From a checkpoint of a small image classifier.
Model: 5.63M parameters, 24-pixel images, activation relu.
Training: adamw at rate 0.0023, 17100 steps, batches of 64.
Data: trained on microscope photos of single blood and bone marrow cells, 48542 training examples, 22.5 epochs.
Rows from block 4 of a small image classifier, named by matrix and row number. Rows with one number belong to one channel. Each number is 500 + 40 x the weight over its row's rms, rounded and kept within 0 to 999. All counts start at 0. Numbers have three digits each.
After each channel's rows are labels from the 100 images, of 14976, where the channel reaches its highest value: "peak at" is the part of the image that holds the peak. Only what is clearly more common there than usual is listed. The data: microscope photos of single blood and bone marrow cells.
# convs0: first 3x3 conv (model.blocks.4.convs.0.weight, 64x64x3x3, standardized in use, each kernel summed), inputs 0-63
# convs1: second 3x3 conv (model.blocks.4.convs.1.weight, 64x64x3x3, standardized in use, transposed, each kernel summed), outputs 0-63

convs0.53:515582512509525485543513452514551492461530515514532501439498525529582541538527524571515454515507525538603432472545527521535526481542506518482499509536512554490525544497507523589527404506413478
convs1.53:524411433535464495484578505508471485564461485538432463504392536510499520522475507488563451536513485482469580518503435509496512469473484441510483464510522408440461495541470482487504503576482488
peak at: top centre

convs0.8:487529425553503506591527446587534474475510562432469465474387518512487567517506518527486463558540504586544465464541482481537538500528539439482534492498542499487528455494503531508523500482450501
convs1.8:515517456530479542415512543466508539519461477537492562506548498559530444549520538548527464516450544431500553571573474505508478481479478462554457523489510527472425546605511541462465494528499468
peak at: top centre

convs0.3:521573491522491525480522563520497401535502538497510492523521555519512512554553562536522449553508530536528516592524460495513538510503484485466484540567545540532480554580564545538494462534413478
convs1.3:541485473550517556564533542596552471509553522507489550536499542569517502521548466534469525529552539575552501492512461492505608472546530441528556476579535509530549532512510480532500496507514468
peak at: top centre

convs0.31:529561506528533502551527470523513506469505508555526497469448543516591523530546539629506532524502537525604465475537532539539533460539508531450496475525480529497527546525516510548529417500446455
convs1.31:498442430536449501451578506505486486552452507515443460482434543530515534521513507510566441526546473492467568468512419455496490502526506424520480493534499426454498483536429449478504439565474512
peak at: top centre

convs0.35:555534436508535499540510567522494437449494525438490492553531513510463483575547590524457437598499510568510486541503477502505543479502460431472510517539530545510508523516495551512474457483421446
convs1.35:538494465547499536506515528545546505540548590527498504498487548545550529518561500547484507507508559521541527493525481550443542473526597440531580478576513472508564522517499453605506491529493471
peak at: top left

convs0.56:553535491562514538532548531550559477516530541483510508533492580561528544577526537518506494569537521550526509539522500527553554482559522509467517522596488551529562539542532554548504501525461440
convs1.56:529489483537525559576519518566579513495543559500508568535524504557553511515512518535493513509530553558551530482510449496440600539546542489563550544565534530533496509558535529533490540534490512
peak at: bottom left

convs0.39:573524485535528460525502493551512519474527520462508512406435554541531574539538533537469446552481523554478454418488483498525483449559478442530513514559543542544563531498478515485477445533459450
convs1.39:433550517496487475517474517469466417542462451462475511568554480463455468529461465504493557469490463434435520535535539417496470501466468527473446497445448505481434459496488422528482478510569549
peak at: bottom centre