{"arch": "nf_resnet", "train_examples": 48542, "image_size": 24, "horizontal_flip": true, "stem": "single", "avg_pool_shortcut": false, "residual_init": "none", "grad_clip": 1.0}
Rows from block 4 of a small image classifier, named by matrix and row number. Rows with one number belong to one channel. Each number is 128 + 32 x the weight over its row's rms, rounded and kept within 0 to 255. All counts start at 0.
After each channel's rows are labels from the 100 images, of 14976, where the channel reaches its highest value: "patch colour" is the nearest of a few named colours to the mean colour under the peak. Only what is clearly more common there than usual is listed. The data: microscope photos of single blood and bone marrow cells. In brackets: how many of the 100, against the usual share in percent.
# convs0: first 3x3 conv (model.blocks.4.convs.0.weight, 64x64x3x3, standardized in use, each kernel summed), inputs 0-63
# convs1: second 3x3 conv (model.blocks.4.convs.1.weight, 64x64x3x3, standardized in use, transposed, each kernel summed), outputs 0-63

convs0.24 [161 129 111 183 127 177 150 149 151 181 148 120 138 162 159  90 117 127 144 130 191 162 154 169 185 177 172 135 118 105 158 131 170 157 136 129 170 156 151 151 166 182  94 139 125 123  95 119 147 179 125 147 183 128 145 172 152 163 164 124 130 154  53  82]
convs1.24 [150 119  85 165 135 153 183 142 137 241 181 143 120 151 151 145 103 139 161 115 146 187 150 128 156 151 132 188 117 140 154 166 162 172 184 154 120 155  82 136 125 157 141 144 166 114 162 147 120 172 156 164 124 128 163 178 174 145 133 124 164 158 140 129]
patch colour: pink (71 vs 21.7)

convs0.26 [124 147  94 171 169 144 161 133 132 150 129  73 111 116 172  93 145 183 115 105 162 134 144 140 153 108 156 179 108  86 162 176 101 169 162  72 162 114 131 127 135 187  97 147 135 112  82 160 161 203 141 149 191 113 168 139 154 160 160 133 145 112 108  75]
convs1.26 [218 138 115 145 154 124 172 159 116 188 132 136 137 156 117 166  66 191 166 154 120 162 139 152 172 120 116 155 117 138 187  88 160 127 158 161  86 170 132 142 127 141 123 137 158 124 175 181 100 143 173 144 109 105  90 142 143  68 145 135 127 167 153 172]
patch colour: pink (80 vs 21.7)

convs0.58 [142 184 107 133 144 137 157 132 127 185 128 102 117 112 149  88 135 121 113 105 155 163 117 147 175 161 181 150  68  95 175 128 154 158 125  57 123 134 102  75 192 145 131 209 112 111 142 137 167 178 150 129 184 128 116 118 129 139 160 103 114 146  62  99]
convs1.58 [153 111 142 162  85 114 102 152 211 153 133 130 154 109 155 182 105 128 104 172 143 162 183 160 160 161 100 129 140 127 110 145 172 124 112 172 161 161 153 172  98 111 130 103 164 108 143 134 132 170 166 129  78 119 197 209 174 114 173 132 156 108 130 106]
patch colour: pink (58 vs 21.7)

convs0.17 [179 188  78 138 125 147 150 151 150 175  97  56 101  92 132  85 138 181 137 139 140 121 130 153 131 135 192 181 108  69 181 170 119 155 144 107 124 159 134 145 159 164 122 176 138  87 112 136 183 155 134 152 164 134 114 105 155 167 150 109 106 143 108  74]
convs1.17 [127  98 121 177 149 161 158 142 139 150 139 122 122 180 181 138  84 132 141 138 156 202 170 155 213 160 124 170 119 129 157 142 161 133 132 147 151 166 137  75 161 115  84 127 189 105 161 189  91 193 133 145 111 134 153 184 117 132 138 134  95 149 106 121]
patch colour: grey (61 vs 21.9)

convs0.22 [144 166 120 155 143 170 144 132 183 169 167  69 147 170 133  79 138 182 170 100 125 110 172 162 126 174 161 150 145 158 167 124 148 148 147 104 126 102 163 159 142 171 165 162 121 140 184 111 159 163 173 136 159 129 116 127  99 163 192 120  87 150  65  99]
convs1.22 [117 164 115 155  91 169 151 152 121 176 122 120 154 135 216 159 155 128 114 104 157 158 164 138 154 161 125 143 102 115 121 195 184 139 126 121  97 165 158 152 136 182 201 147 169  71 165 147 130 142 182 127 162 145 158 167 157  85 145 123 130 121 161  87]
patch colour: white (65 vs 24.6)

convs0.29 [133 127  88 155 137 154 122 159 152 171 161  86 121  98 159  84 146 174  99 115 159 143 164 168 132 171 173 186 146 103 160 164 110 182 155 136 121 137 105 140 144 199 179 174  94 104 122 135 146 196 149 136 141 147 164 162 175 153 144 105 118 143  61  98]
convs1.29 [170 100 106 164 144 141 208 136 108 161 138 161 122 164 151 163  86 148 180 140 149 207 117 146 185 159 149 189 118 136 177 151 175 160 171 141 127 169 124 152 163 139 137 160 180 111 182 154 117 158 168 152 108  96 139 159 152 145 153 128 143 156 131 131]
patch colour: grey (58 vs 21.9)

convs0.45 [168 135 102 191 151 151 149 138 137 161 150  96 125 139 165 114 143 158 150  95 179 170 185 172 177 162 147 174 104 139 183 179 131 141 169 129 140 151 122 162 135 179 143 164 120  98 123 118 170 177 122 149 129 151 158 151 147 170 184 131 115 142  64  71]
convs1.45 [136 143  92 147 113 196 145 135 128 153 159 162 142 153 196 115 140 162 178 156 131 180 187 154 155 160 146 158 121 135 138 157 173 149 172 129  92 138 117 137 155 182 125 177 167  88 182 190 154 182 153 151 149 170 149 175 148 152 107 102 147 145 138 106]
patch colour: grey (48 vs 21.9)

convs0.61 [192 164  99 168 156 146 133 142 141 154 158 100 123 120 133 115 158 170 127 128 175 161 133 162 182 123 167 173 128 121 206 139 136 136 174 149 167 149 121 156 171 169 146 149 146 123 106 131 166 175 165 152 157 148 189 176 186 182 155 138 131 150  80 120]
convs1.61 [164 145 122 165 139 154 173 162 155 202 114 134 131 173 192 139 121  97 114 126 140 185 170 150 185 169 161 165 130 131 149 161 149 173 142 148 117 160 143 124 123 162 101 160 155 113 163 182 141 211 166 163 139 146 171 170 106 104 163 139 124 142 128  94]
patch colour: white (93 vs 24.6)

convs0.20 [120 128 102 141 153 140 105  55  81 166 142 134  74 118 137 135 202 168 177 165 157 159 134 167 111 137 118 163  97 152 151  93 147 125 163  82 189 120  62  72 114 151 167 158 180 108 143 130 135 140 107 159  93 186 154 126 149 126 154 104 150 128 158 112]
convs1.20 [172 162 193  66 174 123 158  63 141 139 118 123  70 121 133 107 121 133 132 120  85 134 153  53 142 111 132 166  70 149 131 132 112 120 129  62 139 138 170 114 135 137 103 134 127 180 100 105 137 127  88 145 171 103 128  91 130  76 128  94 111  53 151  98]
patch colour: pink (85 vs 21.7)

convs0.7 [116 129  65 119 130 131 152 148 151 154 151 110 106 127 183  92 116 185 122  99 145 131 150 167 133 129 157 168 138  83 180 150  90 139 188 122 119 124  94 147 151 191 120 149  90  77  90 123 118 207 152 165 158 158 130 137 121 188 147 103  95 150  97  61]
convs1.7 [183 135 123 176 134 102 134 145 186 164  83 124 142 131 148 176  99  81 169 151 160 214 157 146 205 154 132 171 115 135 150 137 170 155 113 189 189 152 112 129 142 109 111 133 177 124 154 143 127 164 103 121 120 107 135 167 153 113 144 127 146 189 135 161]
patch colour: grey (59 vs 21.9)

convs0.2 [160 126  92 186 178 144 161 120 155 159 117  82 116 132 139  80 148 140 151 118 147 166 106 190 174 177 161 154 117 119 172 130 132 131 127 115 157 155 129 100 169 159 118 183 192  97 108 187 154 183 125 168 183 176 115 141 130 162 106 110  88 126 104  91]
convs1.2 [171 110 115 167 127 142  72 128 203 122 103 154 161 132 204 153 109 166 104 147 158 151 144 119 158 153 161 158 129 112 158 154 182 187 149 142 173 173 120 151  81 102 125 117 125  77 148 145 140 155 173 124 101  90 154 187 102 142 189 143  99 109 118 107]
patch colour: pink (70 vs 21.7)

convs0.44 [122 174 114 187 110 187 120  66 108 131 171 139 103 153 160 110 169 141 172 136 178 134 190 177 147 161 150 147  74 132 169 136 107 196 152  90 147 124 115 143 195 161 156 150 104 134 149 123 100 166 163 110 115 107 165 169 126 144 174 129 123 122  93 109]
convs1.44 [131 161 163 119 146  49 148  94  92 153 119  74 106  53 117 140 128 122  78  74  97 119 141  62 158 148 188 117  96 118 130 156 120 155 121 116 144 116 172 117 125 109 144 134  66 196  99 111 124  85 100 124 117 118 127 138 164 125 143 101 119 110 207 128]
patch colour: white (53 vs 24.6); pink (46 vs 21.7)

convs0.63 [193 151 111 169 126 143 102 101 111 162 144 108  77 180 161  86 144 149 186 131 165 162 179 193 156 151 138 108  96 173 179 157 146 160 135 111 129 153  93 142 186 173 108 163 121 120 168 142 150 171 170  96 140 161 126 150 149 150 108  97  87 140  95 112]
convs1.63 [146 156 145 121 139 107 161 131 118 198 140 162 122 136 171 164 106 107 131 164 105 174 105 116 174 149 103 159 117 152 133 112 138  88 169  74 153 162 210 121 127 123 122 145 143 152  88 119 110 136 101 190 155 113 209 109 189 108 150 147 182  67 143 130]
patch colour: pink (88 vs 21.7)

convs0.42 [145 139  99 144 158 103 157 136 139 181 120  99 143  77 128  67 107 138  93  67  94 132 166 147 164 122 175 115 123  73 140 185  90 185 129  72 127 181  99 128 105 150 140 175 144  98 101 108 124 197 113 154 164 118  75 122 100 125 160 110 125 107  72 132]
convs1.42 [170  75 128 179  71 153 140 155  78 112 100 157 151 185 126 165 106 114 137 138 160 166 105 144 134 122  73 140 116 142 117  79 174 115 122 164 139 117 125 100 155 101 104 117 158 112 176 163  66 129 117  95 122 115 174 199 119  97 201 153 124 173 157 127]
patch colour: grey (52 vs 21.9)

convs0.5 [145 133 109 198 146 155  84 127 170 103 130  80 125 185 138 118 138 161 124 104 171 147 151 164 149 173 176 138 101 128 155 150  81 154 134 115 168 129 135 192 153 165 134 158 113 120  94 108 170 155 145 154 164 140 183 173 174 184 160 149 136 133  57 100]
convs1.5 [173 152 107 149 123 182 143 156 156 162 235 122 122 144 236 147 144 161 174 149 138 177 152 135 172 111 143 187 123 144 140 163 154 130 140 131 120 127 132 132 123 156 120 148 177 125 161 176 117 192 144 138 133 168 122 132 150 153 138 129 113 154 158 144]
patch colour: pink (79 vs 21.7)

convs0.36 [138 143 115 155 127 161 165 145 152 124 125 112  89 156 181 130 120 191 160 128 175 153 186 147 158 105 167 157  86 120 146 151 118 171 157 110 140 160 138 188 153 169 122 135 141 133 125 150 135 150 177 145 204 171 161 179 170 169 169 115 139 137  89  58]
convs1.36 [154 137  88 158 158 106 141 161 138 197 140 164 143 194 130 153 109 140 196 154 142 181  84 151 176 159 106 187 130 128 147  84 165 129 146 163 151 194 106 102 171  90 142 107 164 102 166 155 106 167 145 130 113 123  92 160 156 125 171 127 130 165 147 162]
patch colour: pink (77 vs 21.7)

convs0.54 [ 88 158 125 172 106 158 200  77 149 164 140 113 101 149 146  73 120 178 180 141 151 130 157 169 133 156 143 127  86 180 171 149 143 161 138  57 115 118 117 118 161 175 173 135 132 108 187 122 126 149 172 113  96 137 122 118 127 133 165 100  67 179 112 130]
convs1.54 [190 155 184 132 164 133 125 108 164 158 129 119  96 174 198 161 146 110 133 151  93 113 113  99 109 140 155 113  78 145 134 142 180 138 127  78 172 125 203 152 129 106  89 145 138 157 139 119 108 127 141 146 157 139 162 157 156 110 175 151 167  57 136  56]
patch colour: white (61 vs 24.6)

convs0.37 [146 150 152 185 143 166 172 126 139 142 105 119 121 162 135  94 113 134 140 120 142 162 168 178 180 131 163 141 134 130 196 143  61 159 154  85 111 143 175 137 223 153 130 156 138 143 168 131 148 172 162 156 164 125 135  96 124 170 171  98  76 153  94 113]
convs1.37 [161 149 114 138 126 164 164 160 153 138 153 155 150 119 144 163 137 150 128 106 125 149 144 114 102 130 116 210 121 149 145 128 186 158 214 127  93 150 124 232 100 159  97 152 113 125 149 164 138 124 130 150 143 179 194 153 193 140 157 124 157 133 159  97]
patch colour: pink (87 vs 21.7)

convs0.49 [137 157 136 111 169 116 124  67 110 169 126  65  51 120 145 101 156 127 137 118 110 125 149 120 114 114 152 207  84 149 132 134  95 153 154  64 140 130 129 122 109 150 150 112 123 144 118 143 214 112 142 155 221 149 149 131 138 164 158  70 121 101 150 141]
convs1.49 [136 161 163 117 193  82 189 101 132 170 154 114  76 173 133 120 149 135 149 149 104 148 107  84 173 148  78 197  71 168 122 134 141 112 140 129 140 169 147 147 145 114 174 138 189 177 136 165 158 118 113 138 158 142 115 121 123 122 157  76  96  97 172 170]
patch colour: white (94 vs 24.6)

convs0.40 [125  94  97 117 171 140 104  46  66 161 132 124  73  76 131 152 182 127 151 155 142 146 145 151 119 132 119 186 100 159 149 119 166 139 157  42 189 107  82 102 113 141 162 131 172 117 136 137 149 144 126 188  93 165 151 119 162 126 158  97 122 125 136 149]
convs1.40 [181 189 198  81 157 118 149  76 121 142 146 136  73 145 146 148 151 142 105 131  81 116 160  76 121 138 155 185  76 159 121 123 129 124 161  61  92 114 188 165 121 138 127 129 146 179 117 140 143 153 115 146 151 147 147 108 147  81 167 120 120  58 136 105]
patch colour: white (56 vs 24.6); pink (44 vs 21.7)

convs0.55 [150 137 132 171 173 182 137 133 122 132 119  83 136 154 161 127 113 123 128 104 168 179 135 145 184 187 148 158  99 126 180 174 112 165 150 107 164 137 106 138 173 150 116 146 141 105 108 137 167 201 162 158 194 128 164 149 144 204 139 140 105 139  77  85]
convs1.55 [123 138  88 151  94 162 143 134 160  81 131 132 166 200 147 186  80 164 146  79 142 126 149 120 166 157  94 163 149 136 116  94 180 166 165 134  98  97 109 113  71 111  91 167 154 108 171 150 124 133 106 123 108 159  70 127 114 107 209 121 100 158 165 111]
patch colour: pink (95 vs 21.7)

convs0.15 [180 132 118 191 144 137 129   0 151 134 166 117  79 141 159 124 149 132 142 142 192 160 180 179 153 136 154 150 117 102 178 145 134 135 158 118 178 143 127 154 158 166 127 146 111 113 136 149 137 172 126 152 100 175 125 183 140 135 119 162 120  96 119 112]
convs1.15 [153 158 163  74 170 132 196  88 134 137 145 125  66 149 107 105 122 169 110 114  58 150 140  33 164 142 111 179  77 180 129 150 130 107 151  64 118 132 150 134 148 128 109 173 102 155 135 149 130 147 110 162 155 136 124  94 127 103 148 108 130  70 141 115]
patch colour: pink (72 vs 21.7)

convs0.18 [167 134 140 169 169 167 172 137 137 168 105 106 128 128 146 122 158 157 161 113 164 216 147 182 189 146 183 152 120 120 194 162 131 145 157 120 174 156 128 142 163 167 146 174 161 139 121 153 155 187 124 150 173 136 124 157 142 188 110 152 136 137 107  99]
convs1.18 [143  90 108 159 148 141 127 173 165 189 171 141 143 139 156 165 114 104 117 168 142 177 163 151 158 169 143 129 126 119 125 113 180 160 171 152 183 188 166 143 130 131 102 133 166 118 173 148 155 145 173 121 108 101 191 193 118  70 190 118 162 141 128 122]
patch colour: white (65 vs 24.6)

convs0.59 [173 119  96 147 124 145 141 136 116 149 184 102 113 162 192 101 108 140 141 106 137 159 159 142 171 203 148 166 126 114 169 130 110 163 150 126  85 181 126 145 145 161  72 159 145 107 102 175 114 159 173 153 124 207 111 169 118 150 126  81  74 129 113  81]
convs1.59 [ 69 158 100 156  87 102  74 153 115 120 102 129 163 125 156 155 123 150 151 154 133 135 166 151 124 148 180 176 141 134 152 136 175 138 125 147 135 182 112 141 197 134 182  95 131  97 109 102 149 102 146 193 121  84 222 174 166 112  98 151 159 135 118 143]
patch colour: pink (60 vs 21.7)

convs0.19 [155 122 120 187 166 151 111 157 123 150 141  98 130 125 182  85 137 161 144  87 195 182 130 214 131 126 164 133 144  72 175 140 121 140 133 158 159 149 138 114 175 160  88 134 174 130  98 161 173 169 128 152 164 149 156 140 146 197 163 138 111 141  97 119]
convs1.19 [167 143 118 162 111 157 134 140 180 148 191 140 134 129 151 146 116 183 121 184 144 188 210 129 149 142 147 201 119 113 171 168 166 197 146 128 145 143 146 139 104 124 142 143 141 123 153 122 160 163 185 149 142 184 142 205 147 145 137 118 137 135 123 111]
patch colour: white (80 vs 24.6)

convs0.62 [138 137 124 123 182 129 109  28  58 155 122  85  47  62 131 143 171 106 118 122 126 159 155 135 137 121 128 216  90 145 141 134 121 125 153  91 157 145 103 119 133 141 164 132 143 130 148 144 180 135 116 170 164 174 139 121 137 139 145  94 102  95 162 149]
convs1.62 [154 162 182  71 164  99 159  90 135 139 147 113  90 155 100 101 148 153 109 131  69  94 151  71 121 142 133 173  88 174  93 138 106 117 160  70 141 135 186 156 113 116 146 139 144 181  94 116 151  89 108 169 171 158 158  84 146 127 140  95 144  68 164 151]
patch colour: white (54 vs 24.6)

convs0.25 [150 166 130 188 135 189 188  96 175 162 144 156  85 110 150 118 142 153 126 135 163 162 154 164 150 170 174 156 109  93 185 151 156 153 177  95  92 136 132 121 167 164 148 199 160 122 163 133 132 195 118 148 154 163 139 139 166 131 128 175 140 115 103 122]
convs1.25 [ 71 166 156 101 155  76 151  81 104 111 141 113  75 150 133 148 162 115 169 138 110 105 130  64  99 106  51 174  43 182 105 113 126  89 140 128 145 122 129 119 111 128 128 157  87 146  86 104 122 101 151 166 149 101 152 115 119 117 134 116 146  83 197 136]
patch colour: pink (88 vs 21.7)

convs0.9 [152 162 130 160 110 135 136 116 189 172 156  45  90 198 130  95  74 164 137 140 173 141  98 200 141 164 105 109 120 136 169  95 149 137 181 116 118 124 108 158 139 129  83 135 117 126 115  81 185 155 148 134 107 163 137 143 127 145 130 148 101 134  78  70]
convs1.9 [149 166 179  82 175 110 175  83  90 163  95 108  78 102 148  96 139 116 109 116  96 127 173  79 157 114 150 176  90 128 159 142  89 128 153  69 156 137 158  96 133 162 130 152 129 171  91 112 168 165  99 165 186 113 117  76 156 124 141  99 114  70 137 123]
patch colour: pink (73 vs 21.7)

convs0.30 [180 144 117 180 148 166 158 146 144 167 152 129 126 170 172 125 145 146 165 109 182 148 172 178 180 144 175 158 136 105 161 160 111 163 159 128 154 167 154 172 194 174 108 163 172 137 119 163 124 161 146 148 149 142 178 167 156 170 147 140 152 161  96 101]
convs1.30 [132 148  96 155 171 177 169 136 162 173 164 162 108 155 162 160 147 190 169 151 138 172 139 114 142 112 181 189 105 135 152 135 164 169 168 134  90 167  94 171 142 153 201 150 115 100 180 148 136 153 148 170 140 123 176 175 138 157 136 122 132 140 142 166]
patch colour: white (79 vs 24.6)

convs0.27 [173 129 109 172 187 152 154 170 165 152 161 130 104 141 138 145 134 136 131 104 183 192 155 170 179 139 145 177  89 133 191 173 168 122 189 113 148 161 134 152 144 164 110 166 164 140 129 125 166 181 132 156 144 153 172 136 141 187 139 119 128 135 103  81]
convs1.27 [202 140 101 167 138 167 150 166 154 177 125 144 135 154 185 147 147 160 106 176 138 179 161 142 169 163 142 147 125 120 160 156 179 196 167 149 109 183 155 171 110 163 139 147 156 117 185 156 145 162 160 139 121 110 131 176 131 113 200 124 141 134 120 128]
patch colour: white (94 vs 24.6)

convs0.4 [150 123  98 174 161 141 192 129 130 134 118 108 147 143 167  97  98 168 186 134 199 135 133 161 178 147 130 133 150  64 159 141 139  87 146 151 193  98  93 144 124 142  72 153 162 122 120  71 137 191 120 154 154 103 159 156 148 143 133 138 128 161  57 122]
convs1.4 [197 138  89 146 116 158 132 141 137 193 117 118 161 174 187 118 129  75 120 112 154 160 152 107 115 142 171 150 126 144 138 111 153 234 172 161 105 131 101 155 112 118 110 166 157 112 128 192 135 152 144 108 123 139 109  98 110 128 199 136  91 177 147 152]
patch colour: grey (80 vs 21.9)

convs0.48 [123 170 120 127 142 150 136 114 148 153 154 109 118  68 131 118 176 157  96 120 135 155 154 134 162 155 149 137 132   0 155 134 115 140 127  86 111 165 111 137 128 131 160 169 126 116 154 116 170 170 112 174 130 127 153 155 184 150 115  89 102 137  35 132]
convs1.48 [160  63 116 163 132 143 167 143 146 136 125 115 143 176 129 136  48 104 130  97 142 146 124 113 142 119 163 185 122 127 137 124 149 159 148 164 160 140 137 160 157 110  25 117 106  84 153 138  85 159 151 100 132  56  97 182 102 136 154 157 128 150 115  65]
patch colour: white (68 vs 24.6)

convs0.13 [169 107 112 200 114 141 182 126 117 166 141 134  66 122 130 134 139 134  53 104 181 185 116 183 170 150 122 155 102 113 182 114 192 125 129 101 122 179 158  94 152 131  97 185 136  89 145 111 125 172 136 138 132 141 150 169 153 105  88 128 151 113  97  99]
convs1.13 [119 181 171  84 138 142 122  75 153 118 172 110  57 141 107  74 141 189 158 143  89 105 148  46 119 101 103 161  61 180 102 131 103 102 132  77 124 120 116 122  86 106 114 147 111 141 103 108 130 134 125 146 146 130 119 113 115  71 119  84  84  82 151 119]
patch colour: pink (83 vs 21.7)

convs0.16 [126 131 119 103 179 168 146 138 122 148 176  86  80 113 180  81 168 116 177 150 115 140 114 178 123 135 154 143 105 107 166 153 105 185 165  65 158 146 125 100 129 185 131 171 106 142 107 139 181 143 136 214 176 153 121 164 124 132 126  90 143 159 138  88]
convs1.16 [139 123 119 140 150 105 192 136 128 177 130 105 126 149 143 151  84 168 127 118 131 183 134 118 187 171 138 184 107 130 149  93 172  87 164 158 210 103 114 103 176 119 111 126 166 121 151 107 118 115  45 142 114  81 174 152 156 120 168 110 170 140 154 166]
patch colour: pink (68 vs 21.7)

convs0.1 [166 107 140 133 173 141 111  76  71 149 157  89  38  57 127 124 162 144 146  84 136 175 139 132 162 156 130 210  83 159 146 146 137 134 171 105 172 117 101 116 120 129 165 111 127 143 126 126 176 144 146 166 166 170 160 107 161 160 132  89 135 112 146 140]
convs1.1 [ 68 205 148 119 133 163 170 123 152 170 151 141 136 111 190 124 157 137  93 141 122 126 190 130 112 164 152 165 125 135 143 159 138 169 158 111 130 133 146 176 113 175 171 175 132 144  87 152 176 161 113 217 182 160 143 136 120 118 178 138 123 110 108 148]
patch colour: white (95 vs 24.6)

convs0.11 [162 151  90 148 163 156 173 143 134 179 122  93 122 126 176  89 123 194 124 126 163 177  96 150 170 152 179 170 112 122 186 166 156 149 136 148 168 113 103 126 138 161 125 182 124  86 124 137 177 179 144 134 192 113 149 128 142 175 152  96 106 135  93  75]
convs1.11 [146 127 134 167 142 147 148 158 156 193 135 108 150 150 207 154  74  74 102 125 150 181 148 164 169 175 166 162 139 116 157 165 171 161 165 142 121 194 142 131  96 175 102 138 175 117 152 153 107 192 140 161 126 141 146 165 133  85 149 140 111 152 114 114]
patch colour: white (88 vs 24.6)

convs0.46 [187 121  99 156 142 182 148  99 175 137 180 102 154 167 143 115 143 149 168 136 175 130 138 155 144 167 179 127  96  78 165 154 102 143 145 159 121 157 123 141 149 141  91 183 117  99  89 127 166 154 169 171 139 143 183 182 145 181 143 137 150 128  71  76]
convs1.46 [177 111 118 161 116 145 164 117 108 201  90 129 131 131 158 109 133 108 109 104 139 209 165 114 136 132 114 212 113 147 160 126 170 182 203 132 147 136 116 117  88 129 129 144 145 118 131 193 154 161 166 108 143 204 147 136 142 139 131  79 145 165 138 103]
patch colour: pink (81 vs 21.7)

convs0.47 [165 134  85 144 167 154 138 156 146 126 175  76 157 137 154  87 144 143 146 116 155 148 126 135 137 152 156 164  96  87 193 131 148 163 139 131 156 142 118 117 142 189 139 167 155 117  87 140 183 192 138 138 189 170 143 160 129 175 133 117  78 120  74  53]
convs1.47 [170 127 103 156 125  91 153 169 115 117 166 164 160 127 152 174 107 148 115 119 162 209 183 151 175 137 133 181 117 134 142 100 178 113 124 155 149 176 111 194 108 142 102 110 139 111 193 190 133 127 186 112 103 154 144 196 129 106 136 149  95 154 136 121]
patch colour: white (53 vs 24.6)

convs0.14 [135 142  97 125 140 142 184  95  96 166 184 114 150 112 128  95  83 136 135 109 102 157  93 116 170 158 144 116 113  78 179 134 146 213 127 131 115 157 109 125 157 151  90 152 112  88 148 185 192 149 152 163 163 190 136 122 155 152  89 119 117 135  53 112]
convs1.14 [ 91 136 113 167  79 160  76 162 189 184 100  80 177 169 171 166 146  96  95 150 166 152 165 141 145 179 114 166 134 141 170 136 135 114 103 152 180 126 126 122  59  91  95 141 159 122 125 140 161 153 131 127 103 115 183 176 134 142 180 126 105 126 131 101]
patch colour: pink (79 vs 21.7)

convs0.38 [110 138 130 167 144 150 148 101 195 180 145  83 111 151 164  60 148 150  98  82 133 126 150 187 146 167 127 121 120 103 171 176  69 153 152 115 141 111 128 122 138 154  94 160 191 163 101 141 136 170 164 153 143 129 118 182 136 175 134 128  71 120  79  92]
convs1.38 [193 119 120 124  96 161  90 131 108 146  95 214 104 123 139 166 139 181 108 158 145 195 168 104 147 100 151 133 115 121 171 117 186 104 117 135 130 210 114 159  89 107 193 145 108  98 179 131 159 138 133 134 113 111 192 155 133 137 118 164 109 134 137 143]
patch colour: grey (47 vs 21.9)

convs0.32 [154 180 121 138 179 147 159 133 130 149 147  93 147 120 170  92 111 112 119 101 161 189 115 170 170 168 183 145 175 107 189 140 135 165 134 125 141 182 114  96 190 158  87 178 142 127 132 115 192 168 137 184 174 104 145 129 119 148 156 139 134 156  95  96]
convs1.32 [ 85 103  94 168 102 200 168 183 120 169 114 135 156 208 138 112 147 167 191 166 132 100 144 161 136 133  88 157 117 139 113 154 162  72 112 158 135  83  97  94 102 156 149 138 124 108 167 206 124 170 156 101 149 149 163 101 138 125 121 122 150 156 137 129]
patch colour: grey (72 vs 21.9)

convs0.34 [160 117  98 157 140 132 191 129  78 190 129 106 116 106 183  94 120 161 162 143 151 117 135 149 187 163 104 140 111  70 187 139 105 146 132  93 119 167 121 146 138 170  98 183 169 113 135 173 138 178 111 175 155 193  78 111 117 139 111 126  95 116  83 127]
convs1.34 [120 117  86 166 142 115 152 142 149 149  94 166 143 114 141 174  84 151 115 116 130 192 151 116 163 149 160 201 118 134 120 104 178 111 182 155 129 203  89 164 166 100 185 109 129  85 155 142 129 113 180 139  80 103 179 189 137 162 109 130 154 138 134 146]
patch colour: pink (87 vs 21.7)

convs0.6 [168 163  95 166 153 159 132 167 163 155 123  82 115 125 144 133 118 141 151 116 158 156 157 141 188 154 190 184 102 118 190 164 110 188 163 106 154 162  96 147 145 148 110 175 109  90 106 125 180 175 140 174 175 160 156 150 143 153 138 115 106 157  86  88]
convs1.6 [131 135 102 158 120 181 150 135 144 203 193 132 153 172 203 123 142 150 157 145 133 187 113 135 155 142 125 175 121 126 137 134 161 134 118 148  99 163 123 128 182 157 138 158 182 104 176 155 117 186 195 156 122 110 148 196 150  84 161 141 118 129 110 134]
patch colour: grey (54 vs 21.9)

convs0.23 [130 140  88 158 145 147 173 134 104 170 154 111 127 144 183  68  76 164 131 106 179 183 149 176 178 144 160 139 115  73 171 152 151 135 123 125 137 132  92  93 152 188 126 151 178  77 111 102 126 174 139 180 153 120 137 130 133 171 151 113 113 140  89  69]
convs1.23 [181 146 101 171 109 129 121 150 182 188 180 141 131 142 166 137 140 146 144 124 134 165 143 127 130 164  73 195 134 140 140 159 174 195 192 143 110 154 123 157  95 162 106 122 169 102 168 127 124 157 191 126 149 160 174 188 138  97 161 138 149 150 141 106]
patch colour: pink (77 vs 21.7)

convs0.41 [140  89  88 134 155 137 142 146 146 141 110 114 104 108 170 113 118 147 111  85 136 130 142 152 130 116 187 150 143  70 140 136 102 148 157 100 135 160 149 130  66 190 106 136 108 102  61 198 121 146 159 197 124 188 179 125 166 172 119 112 178 129 157  72]
convs1.41 [165 128 101 161 107 150 139 137  88 141 143 116 110 153 182 143 108 183 103 169 135 183 114 151 140 180  91 157  95 147 172 136 161 119 123 159 139 132 120 122 190  98 131 141 151 102 183 158 147 109 199  63 105 170 101 202  98 122 122 168  85 144 106 160]
patch colour: pink (65 vs 21.7)

convs0.21 [125 119 149 132 178 153 177 134 115 119 124 103 111 134 182 129 119 129 118 103 140 145 144 123 156 126 105 132  55  89 157 126 104 151 145  79 164 155 135 123 119 162  60 176 152 126  75 119 163 188 107 178 205  95 149 149 143 171 143 142 145 123  93  40]
convs1.21 [179 144 109 143  94 134 178 155 165 175 145  99 172 150 135 159 160 165 142 142 140 184 173 139 166 176 121 135 148 161 145 157 166 145 145 181 139 105  89 142  57 171 119 156 149 138 157 161 116 153 124  83 132 160 154 132 132  69 198 112 147 163 178 143]
patch colour: white (62 vs 24.6)